From a checkpoint of a small autoregressive pixel model.
Training: nadamw at rate 0.00077, 15100 steps, batches of 64.
Data: trained on microscope photos of single blood and bone marrow cells, 194171 training examples, 5.0 epochs.
Rows from block 2 of a small autoregressive pixel model, named by matrix and row number. Rows with one number belong to one neuron. Each number is 50 + 15 x the weight over its row's rms, rounded and kept within 0 to 99. All counts start at 0.
After each neuron's rows are labels from the 100 images, of 14976, where the neuron reaches its highest value: "responds to" is what is common among them. Only what is clearly more common there than usual is listed. The data: microscope photos of single blood and bone marrow cells. In brackets: how many of the 100, against the usual share in percent.
# fc1: MLP up (model.blocks.2.mlp.fc1.weight, 960x320), inputs 80-159
# fc2: MLP down (model.blocks.2.mlp.fc2.weight, 320x960, transposed), outputs 80-159

fc1.549:45 51 68 65 75 39 40 68 66 46 63 27 62 52 67 51 42 31 57 44 28 43 54 54 47 50 54 51 48 44 71 31 58 49 41 37 17 56 50 17 46 50 44 38 64 72 77 64 62 58 59 30 36 36 27 73 57 33 77 45 51 40 50 60 28 34 37 77 50 30 43 58 44 40 39 51 73 56 66 28
fc2.549:35 29 50 70 79 35 54 36 45 33 44 41 50 62 43 73 29 55 41 58 59 53 66 53 46 41 25 52 52 58 24 47 71 52 47 71 64 23 69 71 21 58 60 49 53 34 06 34 60 28 42 41 68 46 56 39 58 38 01 67 45 23 62 63 64 71 42 37 47 71 54 71 57 61 44 58 63 82 70 51
responds to: cell type: promyelocyte (32 vs 6.4)

fc1.531:60 41 71 36 50 68 50 64 34 28 60 53 42 37 52 53 25 56 55 38 66 35 33 55 59 77 47 41 30 57 23 48 67 33 69 24 20 57 46 62 54 09 43 64 83 62 44 72 44 52 35 51 45 59 84 33 21 53 54 36 47 19 42 35 38 22 69 54 58 41 62 53 76 49 46 34 48 17 42 42
fc2.531:41 13 33 50 50 40 86 34 63 35 54 22 49 48 80 41 62 39 57 38 37 44 30 54 67 52 67 60 49 38 54 38 70 34 67 96 47 51 41 54 76 56 44 51 30 55 60 41 47 57 42 62 52 12 26 45 87 70 38 59 52 55 70 56 57 60 59 40 61 52 60 76 61 42 67 49 64 65 56 78
responds to: smear: peripheral blood (39 vs 16.2)

fc1.533:41 55 25 24 59 54 73 72 53 67 56 64 66 42 48 74 43 37 60 40 36 37 36 76 15 69 47 37 52 41 55 32 37 40 75 44 55 61 42 59 48 48 75 99 36 51 68 65 59 42 56 56 28 52 65 40 50 65 52 51 57 77 68 54 69 56 63 44 49 52 51 54 53 43 54 47 39 53 48 49
fc2.533:18 53 41 37 82 46 51 53 47 28 43 43 29 59 50 54 77 32 95 58 14 42 54 60 28 48 48 48 34 59 52 62 72 60 70 65 28 70 74 50 48 37 51 58 54 56 40 54 23 88 59 64 55 39 23 51 68 39 48 44 25 38 54 18 54 72 42 56 71 35 58 58 54 48 62 37 48 64 65 92
responds to: smear: peripheral blood (99 vs 16.2); cell type: eosinophil (26 vs 4.2)

fc1.91:41 47 43 18 44 69 43 71 35 76 42 49 68 55 53 67 57 33 48 24 46 10 15 56 56 57 63 71 64 66 22 28 45 55 61 33 53 50 42 15 54 37 56 43 84 46 23 69 67 35 64 73 43 34 47 27 44 39 42 32 44 48 62 44 49 61 52 66 56 52 53 47 49 59 51 57 58 57 60 55
fc2.91:44 34 76 29 44 84 43 24 40 31 38 44 42 49 52 66 58 42 72 39 49 40 34 50 59 51 62 43 56 61 63 53 54 52 56 53 44 61 55 41 56 49 60 60 34 40 39 99 64 57 14 71 48 48 61 33 64 41 42 71 44 30 38 26 85 67 54 23 55 50 58 65 61 50 18 64 35 71 58 45
responds to: cell type: artefact (62 vs 9.8)

fc1.623:23 46 43 54 60 57 69 52 69 37 42 57 41 42 35 55 46 50 36 61 39 60 50 61 05 63 53 30 58 38 08 21 48 41 72 37 33 58 60 77 45 60 47 74 62 38 18 59 52 46 11 62 45 69 29 25 33 29 58 82 68 58 38 56 68 44 52 42 68 59 65 71 53 51 53 42 60 39 78 51
fc2.623:50 77 30 29 52 56 56 56 31 61 31 77 21 71 32 81 59 41 46 60 53 92 41 34 56 69 51 40 53 53 41 66 67 51 59 70 47 85 36 44 99 32 66 47 48 37 71 29 73 27 61 39 38 51 66 87 62 57 18 27 39 61 39 54 37 28 50 50 40 61 57 53 56 64 77 69 50 29 68 64
responds to: cell type: promyelocyte (34 vs 6.4)

fc1.685:44 52 44 61 52 57 55 34 52 36 74 41 60 56 75 56 33 37 40 70 21 69 75 32 56 57 53 69 66 72 34 45 35 60 70 41 30 49 57 33 90 61 43 50 45 71 40 65 46 71 62 50 31 28 39 53 49 70 47 29 59 48 80 40 19 79 63 57 44 38 31 43 49 54 36 47 50 67 35 66
fc2.685:73 20 38 51 66 30 54 37 38 62 65 45 56 71 40 54 64 29 22 73 52 46 59 50 34 18 48 46 34 45 26 37 58 58 50 14 64 53 70 55 25 36 33 46 78 40 48 77 42 42 49 59 70 64 25 59 44 53 54 38 57 54 38 60 55 40 58 77 53 58 36 38 28 57 38 56 60 50 65 49
responds to: cell type: artefact (41 vs 9.8)

fc1.461:65 60 25 45 38 39 46 63 56 62 75 35 71 39 43 50 57 58 29 52 37 52 54 60 56 53 80 54 46 55 23 55 44 36 81 44 51 39 25 39 69 53 66 28 43 63 61 50 77 55 78 13 40 43 63 36 26 53 26 36 76 55 73 48 19 94 56 51 37 80 40 31 58 60 29 51 21 39 50 50
fc2.461:55 51 57 40 57 67 21 48 40 70 40 56 43 85 51 61 68 53 82 50 47 27 52 46 27 50 80 65 17 35 54 42 61 55 46 26 29 60 40 64 38 47 53 45 64 56 59 70 33 27 50 76 60 68 32 76 61 33 66 51 41 53 23 36 64 43 34 41 74 68 41 33 30 45 55 54 71 41 52 83
responds to: cell type: artefact (27 vs 9.8)

fc1.446:41 66 12 48 56 49 55 40 64 75 63 60 66 54 61 42 80 38 67 36 32 60 56 71 70 41 59 50 31 32 15 57 67 40 66 55 59 36 47 25 49 21 77 51 45 81 63 43 35 52 59 49 47 36 17 40 30 59 54 55 47 66 52 66 50 59 40 23 30 40 59 55 76 61 42 46 37 49 63 44
fc2.446:53 60 76 63 49 64 79 42 54 52 59 36 50 89 65 72 67 30 46 49 24 56 45 62 61 31 61 56 40 48 55 45 61 60 76 19 40 36 29 38 60 60 13 58 74 27 18 25 30 37 30 39 67 53 62 44 54 57 47 53 61 34 55 52 72 52 66 57 52 52 57 46 65 51 65 75 52 16 54 53
responds to: cell type: erythroblast (79 vs 14.3)

fc1.507:52 76 54 44 25 25 34 58 53 54 45 40 68 55 74 52 13 44 20 44 59 37 54 70 38 49 60 38 55 22 57 60 45 56 40 78 42 49 30 55 46 54 73 53 55 47 41 42 58 27 64 75 25 70 60 70 50 75 39 47 52 50 49 52 68 78 31 64 45 60 68 34 43 71 51 56 56 14 57 22
fc2.507:53 46 61 48 69 55 52 36 67 12 74 35 20 38 42 78 73 36 40 47 41 52 51 72 50 57 44 58 41 55 53 47 59 55 39 54 54 47 48 46 71 45 27 51 42 49 53 45 27 89 49 54 53 63 27 48 14 34 37 44 39 62 43 46 51 53 52 77 56 47 63 66 27 42 58 76 54 91 46 73
responds to: smear: peripheral blood (88 vs 16.2); cell type: segmented neutrophil (52 vs 20)

fc1.403:55 44 87 33 37 48 39 73 42 50 49 74 27 39 66 65 65 37 68 45 55 76 82 39 55 53 85 53 28 43 54 14 46 51 38 48 53 50 41 43 68 43 49 62 40 35 66 65 50 59 40 64 50 86 76 38 35 43 49 58 65 54 63 61 57 35 34 51 37 71 52 46 45 30 70 25 56 26 56 24
fc2.403:56 46 77 38 56 41 73 51 73 94 47 40 64 49 64 59 73 81 60 66 24 38 48 63 61 43 29 64 64 55 42 48 72 59 60 55 27 52 63 59 37 62 43 40 43 51 34 72 56 54 39 41 60 34 76 46 79 42 42 59 54 55 48 51 45 60 65 48 66 29 54 45 45 67 37 69 31 59 56 64
responds to: cell type: artefact (26 vs 9.8)

fc1.490:46 53 44 29 46 34 65 47 66 79 69 58 67 58 71 43 70 41 59 51 08 53 63 50 65 42 41 71 17 36 51 45 62 42 53 55 33 20 53 52 57 29 23 69 60 72 38 77 46 60 36 51 41 35 51 63 43 52 39 24 42 39 68 53 13 60 69 31 49 30 62 69 66 29 24 70 39 53 54 75
fc2.490:37 28 68 47 73 44 49 56 56 49 66 43 51 83 34 72 44 30 55 48 28 67 49 55 82 28 40 67 63 45 72 63 59 71 54 32 46 59 39 36 47 45 65 55 45 65 24 20 18 49 46 47 40 41 72 56 43 63 66 62 43 43 19 82 38 50 49 41 51 56 49 52 60 35 48 55 44 39 56 64
responds to: cell type: erythroblast (61 vs 14.3)

fc1.385:50 57 47 59 23 50 58 42 65 49 80 65 53 36 55 51 51 46 48 51 51 19 49 43 39 52 47 67 33 47 50 51 82 44 86 65 45 44 73 44 93 55 43 27 64 37 46 35 52 58 59 69 44 37 14 42 57 54 42 71 77 34 55 57 36 50 55 30 34 22 41 59 50 70 53 25 43 48 77 16
fc2.385:50 40 57 30 65 40 75 64 51 64 62 40 58 51 39 57 41 48 45 72 51 37 25 45 31 55 43 77 54 66 58 57 51 66 72 50 65 43 68 27 43 24 62 58 30 52 56 48 39 67 34 49 59 68 68 63 53 55 52 48 39 34 40 29 53 42 35 53 63 53 47 65 54 42 57 76 38 45 59 57
responds to: smear: peripheral blood (77 vs 16.2)

fc1.352:67 37 20 77 32 42 65 37 42 84 73 38 47 47 50 56 48 40 40 47 31 69 48 48 59 53 54 53 58 30 60 33 61 42 56 20 34 67 38 41 42 43 29 39 35 79 70 69 38 77 45 41 49 55 76 47 42 35 27 20 46 37 48 36 20 39 60 55 55 39 52 63 61 40 53 68 68 50 68 67
fc2.352:43 45 60 25 52 37 42 64 56 65 46 53 55 65 45 55 75 43 63 52 29 29 62 52 61 42 23 81 67 56 33 34 62 58 28 50 50 46 55 37 22 65 53 52 47 51 24 25 39 63 71 50 43 35 47 51 39 79 41 46 56 60 28 26 58 64 52 56 53 32 59 65 42 40 53 43 61 46 68 80
responds to: cell type: promyelocyte (50 vs 6.4)

fc1.35:44 60 68 58 56 56 49 44 43 52 61 39 46 47 59 42 54 54 46 33 47 58 58 41 53 49 59 35 51 50 36 74 71 25 43 17 57 52 64 25 45 37 80 53 52 71 32 58 64 37 67 48 51 67 70 60 41 36 37 27 71 45 75 68 21 80 57 31 45 62 81 70 88 50 47 66 63 45 44 56
fc2.35:43 46 15 52 28 52 45 67 59 59 42 45 39 27 50 68 86 47 60 46 38 63 55 60 52 69 58 54 40 26 36 75 73 57 57 45 21 63 45 51 53 65 66 35 21 56 68 23 78 38 67 36 49 34 66 31 76 09 45 54 40 72 57 50 30 63 55 48 61 47 48 55 49 50 68 35 55 67 70 75
responds to: cell type: artefact (39 vs 9.8)

fc1.690:81 53 48 56 57 56 41 34 36 47 39 60 44 82 60 66 50 26 75 51 36 37 42 76 53 51 43 70 56 30 40 36 52 62 52 40 67 70 61 51 73 30 41 43 60 62 62 62 36 49 44 30 32 42 59 37 74 74 41 44 37 76 31 41 60 66 49 55 53 42 51 69 43 32 65 40 51 61 50 76
fc2.690:51 48 55 39 64 62 52 61 37 47 37 68 50 44 30 24 39 65 44 45 73 65 49 24 68 67 59 40 46 74 68 46 45 39 38 37 43 33 10 49 59 35 83 46 60 63 70 38 66 36 46 57 51 70 45 56 46 50 74 50 37 44 45 31 53 09 55 49 36 50 34 22 75 43 31 42 43 44 44 42
responds to: smear: peripheral blood (76 vs 16.2)

fc1.632:45 51 52 40 46 72 58 55 32 56 61 55 42 44 39 58 90 35 66 42 10 32 32 71 31 52 64 36 52 70 50 43 83 37 75 27 39 60 57 47 37 29 30 60 49 56 48 65 51 76 63 44 53 49 39 57 42 65 34 34 66 49 44 60 34 32 46 33 40 49 55 67 90 62 63 24 34 72 55 51
fc2.632:47 67 37 33 38 67 72 41 70 65 32 36 43 75 70 69 86 44 50 56 34 33 41 38 44 51 46 55 44 43 24 43 63 55 60 63 50 56 52 59 57 25 36 60 41 48 37 44 63 43 62 76 39 34 54 55 40 26 30 53 31 38 52 42 72 38 50 72 47 46 62 52 48 76 78 44 50 27 47 58
responds to: smear: peripheral blood (39 vs 16.2)

fc1.308:40 68 64 54 59 50 45 48 61 62 33 40 61 58 47 64 58 59 55 60 45 21 42 69 48 61 42 54 34 35 29 49 74 26 59 57 46 28 39 42 52 33 52 45 92 38 47 84 58 73 49 45 17 46 53 57 44 61 36 50 46 39 57 64 57 48 33 56 58 33 47 64 57 41 43 60 55 44 37 22
fc2.308:55 36 29 78 55 35 31 83 41 65 45 85 35 28 37 58 35 35 35 44 47 68 54 23 55 30 76 47 62 68 37 44 61 62 46 42 39 88 47 60 50 56 80 55 41 44 34 47 73 36 41 46 31 63 60 43 45 60 35 58 71 54 20 64 53 64 61 52 58 43 38 51 60 45 56 38 73 37 16 79
responds to: smear: peripheral blood (90 vs 16.2)

fc1.228:51 42 51 50 45 65 71 33 57 66 59 56 53 65 42 68 34 60 53 50 48 54 52 51 49 55 51 43 66 46 53 43 63 46 57 38 47 52 48 55 91 08 72 79 52 78 71 56 44 29 45 36 63 53 50 58 52 49 43 40 51 71 40 42 19 38 54 61 21 47 64 38 55 44 58 35 77 40 37 70
fc2.228:51 50 44 48 68 47 50 35 67 23 59 45 43 45 46 73 55 68 63 41 43 47 40 54 31 37 62 37 58 47 36 79 57 48 52 52 67 60 61 69 38 66 58 30 46 45 64 62 66 56 90 51 43 47 51 38 99 57 41 48 43 55 75 12 52 76 70 51 29 49 54 64 45 52 44 59 40 62 57 52
responds to: cell type: promyelocyte (27 vs 6.4)

fc1.756:35 36 32 63 44 45 58 48 51 46 63 63 68 21 55 49 41 65 50 50 65 60 37 58 31 25 66 54 49 34 16 23 50 55 39 71 55 55 65 66 92 30 73 63 40 63 84 40 29 59 78 56 24 46 58 49 57 57 42 46 44 73 29 46 55 55 31 66 40 64 72 57 75 55 50 24 42 48 65 80
fc2.756:41 68 93 64 62 40 37 73 49 70 58 28 51 49 59 39 34 46 54 52 47 63 51 64 50 56 53 46 67 52 93 62 30 55 59 58 58 52 59 65 36 62 45 55 55 43 40 13 35 47 70 57 59 60 63 51 61 57 14 44 50 55 30 51 20 65 56 42 33 45 51 35 69 69 37 66 36 21 29 45
responds to: cell type: segmented neutrophil (54 vs 20)

fc1.133:58 41 36 52 43 67 20 66 69 52 45 47 57 30 80 58 66 71 45 34 29 42 57 67 64 48 71 91 43 49 38 50 52 55 50 40 34 65 59 23 32 37 32 49 58 57 15 81 39 73 43 46 55 39 35 45 33 56 40 48 97 63 71 24 27 49 64 66 65 33 71 43 52 61 63 71 80 29 33 41
fc2.133:56 34 78 55 35 48 27 47 65 42 44 61 34 38 60 45 23 46 54 42 46 40 41 52 30 64 44 52 52 60 36 75 43 65 56 22 51 58 70 60 46 42 77 14 39 57 74 51 70 20 60 29 61 43 44 45 66 48 48 44 62 61 55 30 49 53 44 54 75 54 56 40 55 43 44 30 61 55 78 58
responds to: cell type: artefact (39 vs 9.8)

fc1.345:62 54 26 53 46 48 43 53 56 55 52 08 51 49 54 48 44 67 46 38 42 49 58 71 35 66 60 74 60 68 03 28 79 43 46 40 43 54 30 45 46 21 61 57 45 47 70 52 55 42 64 57 35 39 52 33 79 43 38 66 54 77 40 62 47 42 52 59 52 54 36 49 53 36 35 52 30 63 63 45
fc2.345:47 58 65 47 42 50 44 52 27 15 51 49 72 24 80 33 42 33 18 39 63 52 46 42 56 49 47 43 50 80 68 49 35 41 65 77 48 61 25 69 26 50 49 74 07 59 51 21 80 50 72 40 50 55 53 61 23 35 23 64 67 48 58 24 25 44 66 56 49 60 65 52 66 60 56 47 55 23 44 45
responds to: cell type: erythroblast (34 vs 14.3)

fc1.646:40 82 40 52 54 48 82 78 42 35 57 32 88 48 63 15 74 54 40 42 22 30 21 55 41 80 49 42 57 33 67 41 76 47 78 58 41 93 49 53 86 48 48 49 26 31 22 49 62 39 48 43 57 34 29 47 81 63 57 69 58 38 63 66 57 40 24 46 50 47 52 40 77 74 34 36 41 45 51 71
fc2.646:49 83 57 52 54 44 40 59 58 58 68 31 24 43 52 48 58 41 60 60 77 65 83 51 41 26 59 40 59 59 42 55 51 45 58 48 35 90 21 65 33 56 73 62 50 27 36 44 40 41 27 47 37 46 66 59 40 45 66 54 56 70 17 40 53 65 55 54 26 37 54 52 60 61 65 64 33 25 74 38
responds to: cell type: lymphocyte (43 vs 15.3)

fc1.360:51 67 45 53 57 44 64 40 39 77 56 40 71 70 56 66 24 24 38 46 36 36 41 80 51 35 74 46 43 59 21 46 47 57 50 43 66 44 43 66 44 55 55 68 61 67 36 48 49 55 46 61 59 56 41 41 38 62 08 42 44 35 56 66 48 58 48 41 34 40 47 84 84 54 46 66 44 46 27 68
fc2.360:54 10 41 45 59 43 44 61 27 25 27 40 41 59 51 63 29 36 88 50 55 57 59 35 80 31 31 48 63 44 41 68 47 50 57 25 25 35 37 48 23 62 84 39 42 47 58 36 45 79 63 48 47 59 46 36 47 45 26 52 42 43 53 31 37 62 54 53 62 55 55 59 25 26 69 50 60 73 46 71
responds to: cell type: erythroblast (56 vs 14.3)

fc1.566:30 52 49 66 60 54 43 79 22 56 58 25 44 33 65 45 58 37 43 57 51 31 40 84 67 66 65 41 58 35 23 33 44 41 59 40 58 49 40 34 50 38 56 67 69 66 34 47 59 53 71 84 41 61 44 39 45 62 37 18 48 57 57 42 56 44 59 52 28 43 50 51 53 66 44 55 41 53 60 65
fc2.566:49 19 56 50 32 68 36 66 50 40 43 77 42 34 52 50 53 49 75 49 60 41 40 37 76 53 39 34 65 67 52 34 61 35 68 63 77 74 37 33 63 31 36 58 48 34 35 77 48 61 24 84 43 39 53 44 37 19 45 50 58 64 39 26 63 65 60 19 54 58 59 57 69 53 24 29 50 60 48 29
responds to: cell type: artefact (63 vs 9.8)

fc1.546:70 51 69 41 70 50 58 59 49 45 55 61 36 52 24 59 22 54 33 58 66 67 52 89 64 72 73 47 22 34 30 26 53 56 65 35 54 13 37 20 50 40 64 58 61 62 42 61 60 71 64 49 49 30 48 41 68 72 56 36 56 28 49 54 46 45 54 42 53 53 59 64 64 28 43 42 46 57 50 55
fc2.546:44 42 31 36 62 50 70 41 69 29 51 80 49 66 43 34 62 53 49 62 57 36 60 46 46 79 39 57 25 60 45 53 59 35 66 45 38 41 78 63 45 20 29 43 46 53 42 80 34 53 50 71 19 62 56 42 49 32 74 73 42 61 55 25 55 66 47 33 65 53 45 59 73 53 55 43 60 77 69 57
responds to: cell type: segmented neutrophil (91 vs 20)

fc1.347:31 35 42 35 47 31 73 55 30 57 50 49 49 47 69 48 60 37 60 53 39 56 48 38 47 36 59 75 32 42 69 16 50 46 53 35 77 55 74 33 36 75 30 61 23 34 33 62 48 52 32 64 53 51 46 70 52 75 45 60 59 49 51 45 55 40 58 52 44 57 41 75 49 39 59 60 65 47 64 51
fc2.347:59 69 48 43 46 39 31 81 56 64 68 75 62 49 29 51 61 44 38 52 54 51 49 54 38 52 50 56 76 67 44 64 62 61 33 45 42 58 61 40 22 44 47 57 72 43 32 32 51 46 53 39 35 45 45 43 35 65 28 41 55 32 29 42 51 60 57 64 63 37 47 50 57 51 66 60 23 01 41 12
responds to: cell type: lymphocyte (61 vs 15.3)

fc1.287:55 40 73 36 46 60 24 40 55 33 68 59 36 36 52 62 64 56 12 25 53 47 33 59 47 61 75 70 36 59 69 46 60 38 53 51 21 38 64 33 55 55 59 51 44 71 43 53 30 43 52 51 39 57 39 45 61 38 40 57 56 24 46 39 51 54 36 60 85 64 50 32 69 58 56 75 79 34 63 62
fc2.287:41 37 51 44 41 62 68 51 33 80 60 38 62 70 38 50 04 26 34 41 61 64 55 37 33 40 57 64 40 51 51 51 78 52 40 34 52 86 33 73 41 68 59 49 06 56 42 32 45 42 58 29 71 66 74 32 54 58 59 58 60 39 67 38 39 35 29 41 62 56 31 20 56 52 45 55 44 53 67 69
responds to: cell type: artefact (55 vs 9.8)

fc1.384:49 41 42 50 53 46 56 89 56 38 54 52 57 46 41 55 50 31 40 64 53 55 32 65 58 31 56 40 48 28 32 12 69 62 60 14 76 49 48 65 51 38 37 56 71 51 66 43 40 61 53 53 48 68 61 49 54 45 42 41 37 61 35 50 49 23 60 51 56 38 60 53 61 69 45 44 58 41 25 28
fc2.384:26 50 54 53 65 56 61 59 30 31 36 42 34 48 42 83 53 36 60 59 47 71 58 42 15 35 64 39 43 44 27 76 41 57 61 46 20 55 28 60 98 68 58 43 37 56 48 50 41 41 50 51 76 66 48 54 69 66 23 45 45 37 61 73 35 43 47 46 29 50 61 53 64 40 64 66 26 72 83 50
responds to: smear: peripheral blood (86 vs 16.2)

fc1.132:63 35 47 36 58 30 40 68 35 67 55 69 71 42 29 34 31 37 41 52 57 46 31 27 43 48 72 59 45 33 27 30 42 56 65 60 28 53 64 53 45 50 51 71 37 45 45 53 80 82 38 58 38 41 67 32 63 64 35 72 39 39 48 36 39 79 08 66 86 42 66 42 61 43 35 64 55 62 62 48
fc2.132:44 59 51 53 43 32 26 36 42 19 70 60 48 20 60 58 86 30 50 61 82 45 44 37 43 36 52 54 50 57 43 60 57 51 47 61 59 64 53 28 29 65 33 56 47 50 48 50 50 60 68 35 48 49 67 32 34 53 38 49 55 32 41 30 32 43 72 52 52 33 46 67 83 67 55 44 53 31 51 35
responds to: cell type: lymphocyte (49 vs 15.3)

fc1.561:40 58 45 63 62 72 28 55 48 53 45 52 50 32 42 46 45 44 48 42 26 81 54 62 39 62 56 45 30 31 53 35 77 42 66 70 64 55 43 37 85 43 60 56 17 38 66 34 52 70 50 59 52 50 52 75 47 34 54 48 55 33 48 67 41 42 29 48 37 36 57 93 43 34 54 43 49 62 55 21
fc2.561:32 58 55 55 46 66 30 79 42 56 61 46 51 51 44 64 42 85 79 24 51 48 13 34 64 73 26 24 63 64 59 22 58 37 30 70 52 44 32 67 80 62 77 38 37 37 46 69 56 69 34 60 51 55 28 35 52 61 48 51 45 69 53 47 56 82 46 59 46 69 58 36 31 52 54 55 37 48 37 51
responds to: cell type: erythroblast (42 vs 14.3)

fc1.562:44 87 48 43 82 48 53 63 62 65 87 61 60 63 61 45 29 56 39 44 35 45 35 32 43 66 79 58 30 41 43 52 58 38 48 41 41 32 51 61 46 10 70 60 65 99 43 74 32 36 45 36 56 57 43 45 40 64 69 60 45 81 52 48 50 33 63 23 58 65 69 61 12 61 29 33 47 38 65 53
fc2.562:34 54 56 58 41 43 63 58 44 44 57 42 36 42 60 69 64 59 83 54 44 67 57 74 36 41 24 61 66 45 49 44 54 57 37 32 68 26 38 99 51 47 34 40 73 55 53 44 59 62 75 63 43 37 67 60 48 37 44 52 30 52 46 73 89 49 40 63 45 52 48 70 54 62 48 51 59 67 78 39
responds to: cell type: promyelocyte (37 vs 6.4)

fc1.131:52 38 49 43 70 40 36 72 53 76 51 35 38 58 38 88 69 37 47 60 49 43 40 48 41 55 53 38 59 54 59 49 61 42 76 38 53 82 57 47 54 45 36 61 65 39 65 56 69 55 47 77 44 28 63 46 38 37 52 52 46 65 82 43 45 65 48 48 65 57 67 52 44 40 85 50 49 37 26 63
fc2.131:58 27 33 48 67 52 36 18 49 30 50 58 37 34 50 33 33 46 39 42 53 75 56 34 50 51 50 41 56 63 64 65 69 56 53 43 72 81 31 44 48 54 54 17 38 66 46 44 53 31 38 28 70 37 39 42 62 66 48 64 66 47 32 40 17 35 64 21 55 46 46 30 61 54 46 60 71 61 68 65
responds to: smear: peripheral blood (90 vs 16.2)

fc1.291:70 59 48 50 41 40 62 68 48 52 29 42 18 37 43 39 47 36 62 51 49 51 63 64 42 26 58 33 15 62 43 25 59 60 44 37 35 47 40 63 20 66 31 47 81 41 61 69 48 51 57 55 42 33 41 50 67 43 46 62 64 47 54 53 39 53 59 23 59 58 51 51 31 58 57 23 60 37 51 30
fc2.291:56 45 51 31 67 38 74 60 60 40 37 18 68 45 43 70 35 41 84 55 40 44 37 53 57 40 35 40 73 50 49 57 51 58 83 67 38 40 54 46 58 08 40 53 55 44 53 32 43 53 50 63 57 51 52 64 88 53 77 42 30 57 46 44 46 38 63 52 79 47 52 43 32 54 28 31 62 50 76 62
responds to: smear: peripheral blood (99 vs 16.2)

fc1.707:52 44 21 41 21 46 39 46 50 61 61 34 50 22 62 26 56 49 46 51 48 50 62 54 33 14 59 65 28 59 21 43 60 49 65 45 54 70 77 48 48 62 28 55 51 11 67 40 64 33 59 60 61 42 39 44 54 47 41 43 52 37 46 65 44 82 19 50 76 55 50 49 86 84 05 53 56 27 67 38
fc2.707:54 60 34 75 44 52 66 37 64 40 41 51 56 27 67 38 68 39 38 43 57 24 66 30 31 51 47 48 50 40 35 63 53 48 48 79 75 66 55 21 73 31 27 44 41 43 41 54 67 42 67 62 39 34 18 47 27 36 61 44 57 33 73 30 28 54 47 45 41 35 63 61 59 70 72 56 69 69 41 67
responds to: cell type: erythroblast (96 vs 14.3)

fc1.333:63 39 61 48 56 57 43 51 78 50 57 67 38 37 26 79 54 60 26 48 51 33 36 64 48 35 50 59 47 92 31 87 37 36 51 68 56 45 88 26 59 61 66 77 12 37 51 50 52 52 47 48 35 35 48 33 63 40 59 58 54 63 44 51 42 26 49 81 57 50 37 68 62 58 41 48 50 40 29 60
fc2.333:58 38 66 56 50 62 32 54 59 70 63 51 55 50 54 55 49 54 49 63 49 37 64 56 39 26 48 32 42 55 18 34 65 51 46 43 74 49 32 74 26 86 38 58 54 66 67 75 63 78 67 67 39 42 43 47 70 28 38 49 60 37 54 54 53 71 34 35 64 44 25 77 44 49 51 92 32 54 52 38
responds to: cell type: artefact (40 vs 9.8)

fc1.152:78 42 51 45 40 67 48 42 67 41 62 50 24 28 50 49 32 57 25 56 55 31 42 71 41 57 44 57 61 43 43 57 50 46 82 23 51 66 65 29 31 47 41 77 56 56 29 43 43 27 54 62 17 54 36 42 37 53 51 54 61 46 63 70 35 47 48 32 85 35 70 36 74 55 61 41 73 62 30 55
fc2.152:58 53 39 57 54 56 37 32 51 86 71 57 50 55 55 44 56 67 37 46 38 57 35 43 43 61 51 56 46 72 67 32 51 52 50 55 60 77 67 41 52 52 28 43 27 27 68 66 74 49 49 59 68 73 51 54 63 52 37 53 71 55 53 35 39 32 49 51 47 63 43 55 22 52 39 41 67 40 39 57
responds to: smear: peripheral blood (80 vs 16.2); cell type: segmented neutrophil (50 vs 20)

fc1.326:57 55 45 59 61 35 54 41 65 36 92 26 65 31 69 74 57 38 77 47 36 35 54 61 54 31 58 52 37 84 50 36 52 41 55 37 52 74 65 34 28 37 26 64 81 37 47 56 52 73 30 54 53 42 62 26 38 24 52 57 64 32 47 45 53 81 35 56 60 64 68 41 79 54 42 33 47 49 42 59
fc2.326:68 57 64 67 56 37 38 35 43 31 50 43 15 62 41 53 51 60 54 31 71 61 30 35 87 45 51 42 66 56 90 63 28 51 70 36 53 46 72 38 31 62 46 35 67 59 20 38 33 50 28 65 30 79 84 56 71 49 61 75 50 44 19 72 65 62 46 59 44 45 61 52 41 36 79 49 45 38 53 46
responds to: cell type: promyelocyte (40 vs 6.4)

fc1.652:47 37 65 50 56 66 38 33 52 79 57 57 63 35 32 33 67 47 53 60 38 30 81 29 04 54 29 54 47 47 23 27 71 39 54 59 49 46 73 49 38 52 80 49 49 69 21 59 67 63 99 52 41 37 28 63 37 37 44 29 47 38 69 35 30 73 39 58 24 61 56 61 05 72 56 49 63 29 64 53
fc2.652:42 60 71 37 62 69 76 50 41 38 34 30 40 63 48 49 61 54 66 46 49 61 34 26 47 70 74 50 56 48 56 68 51 44 27 42 42 13 24 35 59 39 57 50 40 47 56 47 57 84 70 41 44 72 48 75 65 48 45 16 53 35 45 31 38 48 49 55 31 32 46 73 43 45 37 44 58 71 38 33
responds to: cell type: artefact (38 vs 9.8)